config.yaml
train_examples: 203450
crop_scale_min: 0.5
inner_norm: false
Rows from block 2 of a small multi-label image tagger, named by matrix and row number. Rows with one number belong to one neuron. Each number is 128 + 32 x the weight over its row's rms, rounded and kept within 0 to 255. All counts start at 0. Numbers have three digits each.
After each neuron's rows are labels from the 100 images, of 14848, where the neuron reaches its highest value: "strongest on" is what is common among them. Only what is clearly more common there than usual is listed. The data: photos with spoken descriptions (Open Images, Localized Narratives).
# fc1: MLP up (model.blocks.2.mlp.fc1.weight, 768x256), inputs 128-255
# fc2: MLP down (model.blocks.2.mlp.fc2.weight, 256x768, transposed), outputs 128-255

fc1.317:115154125121089144196137152134091126147145147150047118176177123108092172156151160140182145120122161148092105127118139096153137078178117089166155181106160139083176212173120132128142134176141080130129092146135118078092110106123092105152106076112136121123154096129123155065145092159159117123128113161147119112108196087180141145199110098116143165183124110164144174098110151169128117157138
fc2.317:105157109128028063150164120152191174143153123171148123191129125132155119081112166122121099130105097126078227077152127145110141161158148139099201123106175155164140163146146086096166162120158187153161135097141148084126112168066148155144112171054148139151108139069130198115083100138101155120140088087071086126140150095127094130096164131134126133153122113135127144114143146130130066031164
strongest on: text has "woman"

fc1.712:068231111163117155112139091153207179125123121098089129076146137138136084076108161100167081181149101106120092192114136187128097153147122213177087150134144127114130180145112162120158153109116114141156125122126154154143166160128160103175146145076084186121127164182161154098070092198131128167134091087146137114138210148171186120156106135145116138156170148146136137123159090092157137098140
fc2.712:174153099086140095097105140135104134114160096172154094097172132133096120124134188134127128155111195103178089070149176150116101159114169132121115163120128154153134073121135157093136083143123124132109136142150089113100128138158139094172154153121146068102122140150162097087161114147102153162163132130055104156156088124078181095114143083088080086103121135130141160130124075128118203176130
strongest on: text has "sitting"

fc1.245:152045142156112157123078172125124133137102068178127128159092129107136146119111088122162120117128124123132134092105132162182123108107111177122132110117174148163143143117144155123158094140155129122110173142120137145052128157082137180084160136082125169169115128096135125127154196112096132153133116101122101199085132137228106078144167129115227183104159119151188085154131178148137167110111
fc2.245:157145089065089167148161101115102138156118128081115172173223121138134102126136100143102098101093153074100092105110121116114103138089138148158140152161128169081131139114144141098089110154144176133143151147115098149129133126205135153112074190105100140133123144129131142114062120117119168152147137140133130134146118183165092134117107193148171111071067148137168170138095154097093165080112
strongest on: text has "sky"; text has "trees"; text has "buildings"; text has "water"

fc1.368:115153093144167149130133129141219165132141147111072116105161129179181084106168107113155178143137097178073107160131125162123144142142117090173111114125104080123121140137101154135127027129162125135128110067180143097138113128137186064114151141139114158135066137131170224105153108146135140107144049152144107185137159124156134122198187061118138161131125123105161111131108142153109166121117
fc2.368:164151070124162129090131134109079090162117133095090057089144162137126074122153162158132090106153180141106114106082170166132075108213157099120075100163112141128155109105156147133189083139197172095080164079118103169155150137187138118188135099164080064089128119172110129140156125102122188119128092118153108139133128110127151095092164083084103139085162147124076107169133089091191157167110
strongest on: text has "wall"; text has "people"; text has "holding"; text has "table"

fc1.205:134187109114138094194133080127101067121230156165071165116146172121112162133141121125101138126147104161111095105133153090087148161168154161182169160179080138048108122092122166140112134156115079143082105110146136142142087113136045157140142110139118158173139161161164141061127114109176086090106137149114101145184166036106193135119142050125194101124105114171190136098154131174108127159139
fc2.205:163175120042147155090095163101105104116125105116124109177157128111166150135128080135169083091140132153090099094063106160119058120119141085127109118088130169120115069114093126101110088117142104122096110170142089122157104134151129158184149108089106126097133098135122068135111175084045163134109097115129153119174134124127101100134119169077134143100154150141116123146142102081123199108089
strongest on: text has "wall"; text has "standing"; text has "table"

fc1.356:071147095129097110217136193146110146115152086126082120124182134133106110160146152080100143115171119055133112129108132144111110107180151152132151187154122123204142142121114123118149113146169168125074115166123088166143128148132099183169112132148137095129168162097136104115122010153127103150118132129094127138137188137155119051137144092137138165100101120089149146115109123232192131093061
fc2.356:095113086133163125094119141115075094084086128183094126089120134110197198118154137130130149143129124125116155064132107114115101134119180166127057135111154133114058125106152154169099085088167112145102193145080110117111110197131078113087116068154107087108082074149173174160168173086122142194126176110095102112127078164160148146104107114132153187152072184177132167131164121137141118076155
strongest on: text has "table"

fc1.129:133173165206088106169072162126146140122139077100075142178120138150142124146120201161123114163100110112120099196103115124179092117126137193137146155147221133102098195117124125140194141113049128116164045123106131098120145128103118163120132178136182127173146146107212095113070137103082128161120166081194125145137173150145110096165120137159104116102175115183158174193103112096184126096140
fc2.129:115154114155095136072064179158200156124134151130105109148153115150142114163108101072098127141160136124095178091124149114122100121131169124155097117145215133143082067178150128123098085126102172108103160157095143116117142129160124097176155139102154100125127092067188104134120106121052100106105108154118115116116083112136090089120163094124117165178141173149152110149156063200181150137137
strongest on: text has "people"

fc1.165:148149153127108129186121175128104141123099106112122169181127166065111102156153121180153159148163144126179123106108068193083123090109125108135195135097211161151110183139174171098117100160112165166113135157139144049119150071106138180112098085097115165131181076098099125059152114165090135192080119139153119147114173088104140085187172159138094163133091091149148120118094108093092147096066
fc2.165:123100141137156125133146133084136115145172107066138172099177149091100151101069176101168145108111121128108080077149118092091111111207148047159153118117121109087119156098152130170106100083157139144175151182102130074125116096179156117121173112121156193119155139116192146106137131107123157074128142080081135088161071156141121139113108102139122100146140128107136163149077077158088093179153
strongest on: text has "sky"

fc1.361:106215106181174135180152118118201074134213139148090096112142149154148040161125134096109154159110094142076097125091109139140120114127140151180096101235101147113104135106110151129112129066102106132131108181180092123125141109091126077160168134112107163141149139123172127094118109149132111116143091164140140154170162131145183115181126093107152112167109144145160117091166120105101096114132
fc2.361:214141108079138124101079129122051112109164193098138121149162142085153117152151197138170050105152203127136121118112162184107059132167188126111065124128120121111144104081084139117160134135148146122129124106157109094140120139152093097176152111169096088093172145118103097130157072099114165099153136130156194097113125123169117104110130104085047119112161116181081078149167087075182178126081
strongest on: text has "people"; text has "wall"; text has "sitting"

fc1.616:132162133196108105146167111181156140090159126128145190213153149131134137087106146144176188173148096115104159116138127160141222127126141119122160164161119053118151169075125155098102146164118163169119132180130125152146109128173101119159154069119113157195149104093143108153154100122119094158101115168137111154116119134127133111145077103169120115125133103095126122191155126106140126110168
fc2.616:156102179151142121130118136140104091093134086151131115120172079115077177130117144155115110163113129127168128124137143145077089100108099140153085131088092175098127125081126103172123113121170101123108170133170082104149129144147064107059059110087125158123108139116130092197161103090119122128092155225094191138047139160070117125151127123158167120111081127152123122099198136153097107096169
strongest on: text has "color"; text has "black"

fc1.369:134110109142141139068127137116093149133179124182140155109115159146118119127063116136111126107157143157186123130144110181139160125160202119149140138126088159157137177082126126136178173105118155140153096132177085101160139079129147096122206165146132153202117106110154255112157186115168192145119131087085136124135163073133176128137143115130172129087097182105128139141123131119104130128153
fc2.369:158067169139126147063140085124095089133157133137148110205126086116162137114116087143118139184166146089098119186145065115129084168103096135184136129113192154120156109131144096130095113167136140086170114098102156113150207137066151161139171148125162147075163140136125104077121091154142140086134124129139125070140113084102061047180129069155175108112135050085128117140094119186141129130134
strongest on: text has "grass"

fc1.554:050127097176163114138090120129166118077146080129124138139150113170099095108135167151116142115148124204150071160124045151123104179181156151181126171169092109126165176128137140132154108120112172165111117189177152113166147148073103106163107105159172160155128084165134115122089186133218105160091069110155160159132140121141189104089136182156157138154076129146134142105143064115087139129114
fc2.554:116158111100112103167164146155184101085132156103074215193129120156099131110142119058166107093108092103078093120164151142094076112184137140150155092118086028146132115129132138062097121122137136143133132163191079155107081071156085131122191094111077171104104164119062160101136117139080129098137149162142146141188095072175117158109119127132115175087189074094138128121088095118123088147159
strongest on: text has "sky"

fc1.691:142153177125152057155168113163117069125105148151112159121111178160060131125212156140186118126148154156121138112144112117159120174130140136108133144119061125185196136153085123116131141127104173129152142151088153133134160066112135069167127122162122140081112141110115138104094159142143158128102079169119161141102170064149127127131123082121163131104111124077171175121135142111082138197141
fc2.691:142081188157122151153126120105074082107142129157118120191088237143127171115131105159126091111186163142078095181117089100145167208115143157125134132153145120140106106148121107149137135176121124160076104109102096186159178119102104193091151106128060153137185099109150080101120112132130166093107107157083162072107117087099084102144097123095090085117154098120121114168175137143147124093119
strongest on: text has "trees"; text has "grass"

fc1.362:136164152102142059117148130159132093137108083102169190139114158126117120151151145148110051177097110108066128129093086121117114162122084111135158129146163124133083081125124151133133108179131159155087112162059168129103106224151101161096104137119123149136188099108154121149131080087130053155120093112111036126217137194138108113104135152144104128222119141168109098158133144127117141058095
fc2.362:142151156105143172077135100143090132168115157172152133100113157123162095123119070153159165167215159111143104194135066129154111126138122130113068109163138101127132105140112106173123143120119143080124099081134105152161137074117090070178182138143128131067144125183153163113175108124120126117143062157140117076147109143110132054155154128122084098106146128121101170152092091151157129131158
strongest on: text has "grass"

fc1.451:124122137101139119077164110132099092127144115103113156112114161135114136120128126135135137115187094192151130099170099196137125115134123144127108174206150156120099135143128215118084139140124081139092148112082164129157128142174127111151204109136052130142115091160128195098112128150121103116125164157128127146136161123052098145118129136194084122129134142128123164125140195150085085127140
fc2.451:141150132088161107176123110128112072097217093155128103192162094104144141095093178122106106153076135154173149142096123155116153113141108086162120154145136187117114214096169156126178101093056114129118188141039137145151129076156165144108089096161113138129136164131129129119106149162190145131163102146127155089131095127128162131126107099182167124130122111142147104136066120082092123119180
strongest on: text has "lights"

fc1.549:134146116162056133169114156145119156117134160134129085100136110120120112136148110107140190112174120160067116158149157107113138155165158077154119155135129119152156157132118162133186126191125118117057101136187128093114138086119094111157172103083135153122088094137122194159114158111131178110132110173197174167088121084132156128181169111156114124108134104110152188078199155135163147168136
fc2.549:131134155140128151090172154133148104149077117116106157160084168146159078165109079198133059041147127205102177125095144103141096157115094111101099157137151174111153105158167085133148131140193176066108147126123136107164119150148154146137112108159096136126123147094091121084071066131107138103111056102098138110154152118137114094123155181160161136096174148125090139145088161134175079114173
strongest on: text has "wall"; text has "woman"; text has "man"

fc1.10:140135097172111082189068102121148140135153130198097132158181115086116093129152168098101149112148089151101105133053109133116133132146114107179125133179147090084108125139106135147115153154128136134076133099188094055106101145167072120118172086121104147125106133154157142074112154114139101093127098109114121113130172153124154149232102045153123121173169147142155102134105118195093106174146
fc2.10:094119059151109111139174124115056090108111086151116089063100124108181094097188182179182112104141142151137129113159141127121143130155173174169085127167143136100110155128163148150171108137210116095085152130129127136166157174168144123173062135123101063132126104132104124085116085131091160121123139152158148128135152088093132113109110160120116103136152121163149130123124137080155088154090
strongest on: text has "people"; text has "sitting"

fc1.60:139145098110142126083146091134155139124091134089109138113118141151143087095113114122122091129113074120149082121130076182159172159153136108094151131104104096192134136124131091122100099140155150110123142119085186149102125125096173162152134107150149120162156121070075143135156121147158109162126123139134089191159155158094123047142040151108129159148105144163215066135160154130165176112128
fc2.60:132113184159122134136178131095124138097130166137144155141135144140176084069136145136166150144141086136042152088083076075105076188205168125093142131154142155100126089134123122151103085127135143104087112118195197125105093126113182121118140126116169121121125162126105145103143136174114167119118145127170111140147138146159028098117126154101091159133155096155164072157088121186171093101138
strongest on: text has "building"

fc1.735:102154093142091129087147123104132108139096125102108102169145094139160160178129154106106184132104147110152112174132153150067129166128195128135194189140144134139114138127142118141152122140134119106142097111155101100027146097067115136201175141159103124111133154146144111106156179111119115122124035062163149105089162158088087145183153118144115218138099144121202158119110119153105134082118
fc2.735:138165117139103120155173138214095095099127181133154119081147106130193102102104119166153174104115128152139149133131178126124181143149122109110120165201190201088156151131147125132117150139085135135114126108089145085088120157101095205099108180142144120175115110082144116163115097140123119127079073130154071130154085136159164186133149129101041156158120151214111134153066078142148124081163
strongest on: text has "table"

fc1.618:054107069124112103131220130126156177114128139130128101116193118137130123101243152232121125108151129128114128246137149145139112153133124141114155177157089092153131124088129099108102100126154140118146202105106125136093134121104162073180100079156122159144116154099173102125108091114137123160127092091121111185116087117141119137120103115127115121167109083136138099112116117184143142100067
fc2.618:082075104053090123134065079132111188113107114074108156138136114175081134176126159080147125132113157061176157120113123123166169134125198151147111096110097091141108152090115069176105106132155078132129123153211098129068100163096131123096145133137168088095139144158092154090106100072131101160111125109086130164149102191092124155110123114141124122160129140151087132068170105053106151106167
strongest on: text has "sky"

fc1.7:085119116255123111103077132157151153096125129246131128156146148115039098132162175134118142082113143169174120112116094129116085151128171151133149138118123138151180093138114149117099170126132170122074192165122151125143108081092091119106140099128166146135141137128177160125086138119118139203109132149155119139123153091164103090143112122110121131211140124149113140124133115164109144146100
fc2.7:119189060113063131145131122168161098088136145119104197121116163174079058185066157131103113090156126126143128125091089119130159142135116155090127144128122094142093143180133104092119136076104074168090128117113071198077109159146110083159182140196145143109126143102114119079114117126074168174103124147114062114145094115129135102109129149151168125017164137139151104157080134135156105143179
strongest on: text has "sky"; text has "clouds"

fc1.261:131076179133086120119086186198198170100136145108156154177095144061092147071140133138140108099156152133094121153115100195160140140134095099149177150162151103161189130090172148137158107162157160124092092198171100109072142096060135096123138153169115141112126067059112139074124079105122128078118150122173123169113126105076168132148087123143170082242124146100108099139155092149128089147116
fc2.261:084131074103078061123150104132126164137112146037117181133139167136107143141170103138092078101171150113101138147162099163138137135125103167118107134183205085128139101189093180101150143128134174152121112158126075165095145121091154161124088136173005152169085156083060134117123146173122092121096159095169091163143133148075107108129143138125189116099150113106147129133140146129208147143062
strongest on: text has "table"

fc1.594:169120099131158125130148142159146096125181181117155129130178129127143152196143053096128162148146092161108108109124116106134189175146101089175115167157091100143149118109106177122151067160134152147101104125150146112142147113154138151128113147149134142093091150123134169070123089137083131068115056116147157130093194047106197145158171056141112151100103137150161087154154140161138154195090
fc2.594:117144079104177104072120151118117145157105142113139124158158135097107108119113136123089118132149146134201097128102141087097134094181098157119122126167057145177148119090179137148120051195153183093112170156128138128175140157155148066165130104146166118071115125186119142128079125091115115129183101153134082100136168125129157131096157122138117135102120125132115129201124092133182160179139
strongest on: text has "man"

fc1.19:133114095178120083124106137123185086109101143200106136160147125152120122130135101156142143099164124187172110144115127122163116103125081172159125173095128150132086087073133178144095137140121107111130137099077082122128108105157153117083147119094057137178119124120115101132117128085111143167144160083159084138117191083146083125135127084136196160111165101177243119201147194180178142136134
fc2.19:101167102106151148254146099132167119079180124187142140160127094128114096079122152120109066151130130112110105174180147167094096164147134109129153112169135178088178200118126128125178132111072121162130197111092078120092105059131122106120082109157138143131120110072107145085073145120094117160144134134087173104129106076118098150079170132144178124118133091114149159148073163081180105140131
strongest on: text has "lights"

fc1.17:143101135139135112130108144099137129142137078177109168095128142106119134148145137148182177122162134139143143119125125204164089135150159097167145119108083100097155206137102111118105110152114167160121111132125134148131130000133168108119155170186146163161072120127179115147118064134138189138102107147178165115125159093164200113176095141087093103074137150117129148150098135120199122193122
fc2.17:154128175080196181112120101071133136146145098134137084098143182137198154111122152121166119152155143140113086120142072074121119147148103121151076147145124132153062133133098080201141095099137159121170098116106079148124162108128137120165134091113111154080118127173138128171096135126138170168125052168127124072083120146081102028169089148107100145130113158134144095181094145127188119094145
strongest on: text has "plants"

fc1.576:128174143160111124105125097122167156121156109145093126095169108108131134126140165137116139111194153167129152204136171127107084132153127120133133164134152061082099114137147174104217127106121087143110065094143123058126075140125101130124192187084137167098103130173175202128095098093107167110131150118166144120082139075208112152184170072164100107116182091081138182124141124147121051199124
fc2.576:076107134145096178122144189136092099124135126148170145112080099158147107135146117102199150134149172152067179107093129121134088164153152138133115123162170206124120111176180124108142149148139196137102118123121153128175167148172143204207069146103068132122137147145163159095114124130135049144132085165144090128149140130161158094043144144189125134109108172150121114175072159171154063111122
strongest on: text has "holding"

fc1.617:131150093130101127100122119149127131122152084127151114122135122099094133149147172096107116116150123127174127103162097134151148128212134163151136183199121149146133137142097110174209143131198087114134114154114123155101109110150089095143097096135116127126108128129116136120115079107150138141116096073143130174114208102233111117144174130158162141144158124095162158165152219169188049165112
fc2.617:062105064122205194083100100112088111111151082089161181135146090122103107141150161121084095109131140164194153124130070120123158120134152186165160173176133161135106146121156177110117148132139123107095186127085035051147108183135104145104055187105118129139181165100147147132117100207089120133143135159140114085119105132090146102174146113185169127073133160095158153140077146148156141126109
strongest on: text has "holding"

fc1.338:070129067146112132150051136146105091093141108142159102116199140134180118128085195123130212159131126103167111093117101117100116122120138164179116211170129150132142102165127193149160112147174159180113158114169086127148104096106075114163113086049147150194142123133109114128112073149114074174123127139174119164131167182165152115112115173127156112181104133134143114138101160110110137129140
fc2.338:178122136136128113071133120126128106134133170116090173111144096198162136141095128158188104096092130116121102111095118148107122124125128127169156105179061128084087140131178072099137119068145138133117146098135114151128096168148119108118150106119112085057111137117149104104177124120121155153138116129089094128100148138118108162120109108088145082133114175113094178084175092207110120079146
strongest on: text has "sky"

fc1.379:124137160128079151094082206118153156134085163109066129159169114092176075173136179113137187101185165126108101151144142198131130151128124148192131131168129121080187160150127109113106118190101149124087123138166152054116161145092148143171162069114094127114101117128136182120133183105163129132131111189158154182067180123107136100149166109143135200113125111120110150109150102137112154133083
fc2.379:175071128161116126133167123120152104203123157135154059081054159132189080162194097164122117107191194113097090135150143097102076117085101085087129101178136150100170173115076137113134145127121153068151098118146139100155117164116152149175109132105118114184136116098073193156130166126135085136124106120139186098084101123121153097124194161177091093105159128190092085088135128130155126138106
strongest on: text has "wall"

fc1.675:063167119154168106136134110123159078047153121108150174113143178131108069090134167145152153207126111135133105091118088163140172117109195131106119166103123133177109178101118208103162139131129201231142151137135183124180167124128107139164127098061101179113189085103140151092132119139167151136096139134133098133106154130166127136119123152124172108135149128134114150139199146103148132123157
fc2.675:157115068119097122163089094120076060105079182112115166133101167130136119214157177197122129075156129050090090120116112170138103153100156160115108086131095115107076121117135147087085157095163096150110107119117098145154108106111137158148122142118187058151110178143152114094139140097120151175184119113107146157132156085116123102076135101149126073074121114104152120129175157125078154057100
strongest on: text has "trees"; text has "sky"

fc1.488:140116106136121141115128144146113141142106140105102104123152112082183123125126118081115131092190140164044097131144174099076117101204115110098122142178127126087155137177133155132153115181134124162061100109182167077088112153103100098155146097090118131150072122158141161133132089138129114097127104174118154183080129142130118124139136087168147214102061115147145109125109124139129179124133
fc2.488:192141111163183124081109167113099118193088143087142178107089181150205112162123130162114140043134150139067165092071119079130073142106132108118070117118144121121131076174158139137101138126134104147097114125097078116152122180104162146154126088095126091153077119113038108161104135050096150097092125028106139082140111144160109115093115136133122096110141134136103097053139133106126138139099
strongest on: text has "wall"; text has "sitting"

fc1.2:116123115152118131142188128118142152122134142176139176107151127153138103186150116107135120161184141103114089088096116105113050130134081086117112138124137088151146120092118142114127126130128137130142114121142112147023073187096128139127158165135175123153081120108098161087095143091135085116134050099183178174114117117129130118165141153157121192149143140111107124189198102109145122128141
fc2.2:139097105136121117123100094130076105125145177119188133096110144081113122122154093136177118171103125144117134109060211173076136125118130080148113109159089138125094149084147144107084083152099157097110189111088129106120137145096106122123133120122111131148147098156113129196156143118160121150171098140163114079108131125121179193068112102106054127191148112166065118196101062081138125152097
strongest on: text has "wall"

fc1.490:175241197129136119096083175162149106123141102145133175120101142166100107125199123162214137159151128174130121072127120122104116133166116108095118106086088117090102135147105102112133121103187094152174148138122162159136111169102066088171141137060123125130117085089124155133134112114157135180131144116108151140107119073135164166118142117108189124123069124137115166175131181218127086103147
fc2.490:036046183054146130136083116190072111151126105113122087117160133102172151146104126101133109183129153098141175142098119129175175148092143128151153125147137193138143109131168095128090144149079077102128162123148108130102128158080145126101103079100095100136143149138148129115124077135165199109157104144140192128135145092161136101124153088097095129166122182127153152118175094051122187103140
strongest on: text has "trees"; text has "grass"; text has "ground"

fc1.209:138130121088126022135148104168137105145120128088133161140129158154098107156125138145081107212119108116083117129117065096130155131112123135150133116197130110099170101096033155127140087114068174144050144155061119120060121163144149225100142097133150130150216112143129120153129169134120074146125144130155138102126110120122103088138130143172119139135167136123120123098142105127115155147112
fc2.209:082112173077169179139097080148098121163148142142140098145102142095154103152098114184136134152196148095149096241145032098136144138140148177116075146105148135163126118152085074157144121164164156085125084134109106102143122115090112097119128098103109132095171132167135159132128101079148158105164041157117141096102095074113119015171141105116111118126102142084093119120075091124132131104148
strongest on: text has "grass"

fc1.654:073142145116166066180120136154177093099161117120099163106127113134146113149131096178149115100126085111134110115148120109094106187202150186174109173125115148137125135127134191101182081180135106181110093147125148130109154177064085151206117139138149113126137104176143123096172163163172063163091083157130126097201171117132121157087165134196115179133115165105138114145176111119140128170129
fc2.654:185143108154091139139164084143153159149163067143135204148129067097149116092123153124118152092085090147137058129133140106145119152081097121142153177152135152147137116134169097108097139160150097167167090072098100174118116082145223133143158172104146159117100157130116172071106129158095146135135100134152123141151088101073120155130118104152126127041092143107205147114104095053156059141120
strongest on: text has "trees"; text has "grass"; text has "plants"

fc1.558:136114180093119086124162127217139103137111072123136144190128197152171127115211131149147168121079110129072132144111092137114099172136085105084151125158208091108084083107087112116082082043117132145116125143078127120143172155113105125130135120115184156122088136101117069098113139071120112185135092129123075140134088141077100128115137094158090169162103129102133143103142131106126124139126
fc2.558:178116171122166151108125144117089112173121149172152059171125165099156156098122090088141167152171172117109070178128058107125141152126135086147094121188136118121153087121088097204124122163144173079174077096091153140099170060076125081130162135102115156042130123163097135121137114156150162119165082140137114105107140110082097074137126129094128114132158079109102134134120116173155117108115
strongest on: text has "plants"

fc1.626:112096070093133167137146130134093095107106154088106113132128104131166131093131086109141113117154140103165088107148107162140126130222170159131122181123117186081182158148083133141121125132173108129083136136116179083103172122130082151184134111165156140148154124164142104103161091220152109123091121123115131172141104137161118152118180129166184203206084121150142143048154136168110169134132
fc2.626:129165165140134142134109161137176124160108064128087216191132122133106118134130071080116126050069141111094171106079124142166069112099160153087136116122123137107100114154078130113145110166132135128111085088099100129043131147086115092148125152067100128159125088118202117133118123139146123129104120132083080137125091079086151089139083131156135177176135177104139139077203140065102094106139
strongest on: text has "man"

fc1.220:125121096114130154067079170121132166117153154177078150142156183181103116156120132072160101143139125147204146127092152112155217151120173122144175138102113138142202210111166130143171077117113167123148116130153115091107084008085107120105146110126173150094138116130113156164089136127127173145111058154158177141164114123123140137255057128085110110159105147148164115189114108133095125111097
fc2.220:100138132101078110195130127121092098131086145153132100074101163084154092161146195184123137090090185121089091098120126132159093164087132151190133129119125057107111088115077126130198120109114173136101062178125082163115114097083058131166168128142098143085156126106136157169172134145133151130109068159116120074127099166150088114184096077138136100113145137133172162196117135103107111128087
strongest on: text has "grass"; text has "plants"

fc1.144:136136105165151113084113142129132113122167137184151209110144124170129087131109158175154067077147127208143092127063132114143102168134062088129125124099108059130163141112141161129142127147070131089095103116120114117100108147150159083092118170147142165136174150101167178104095096161116143125132125127150138128170187132101162151123117143123151119145125141116118102152132111066091156176106
fc2.144:110107134126132073083123145110100193112134114168144067086131109110062125135088070148149055178173099201165114134108171135115114151186122112135121167172138118148139183120146113140130084142147110134120182179136144105144106160162087142164182147126128125170093082146146107135152185111184077130161141190106163095131169086176132140092165155096156115192134122123111111134120114162140135147083
strongest on: text has "wall"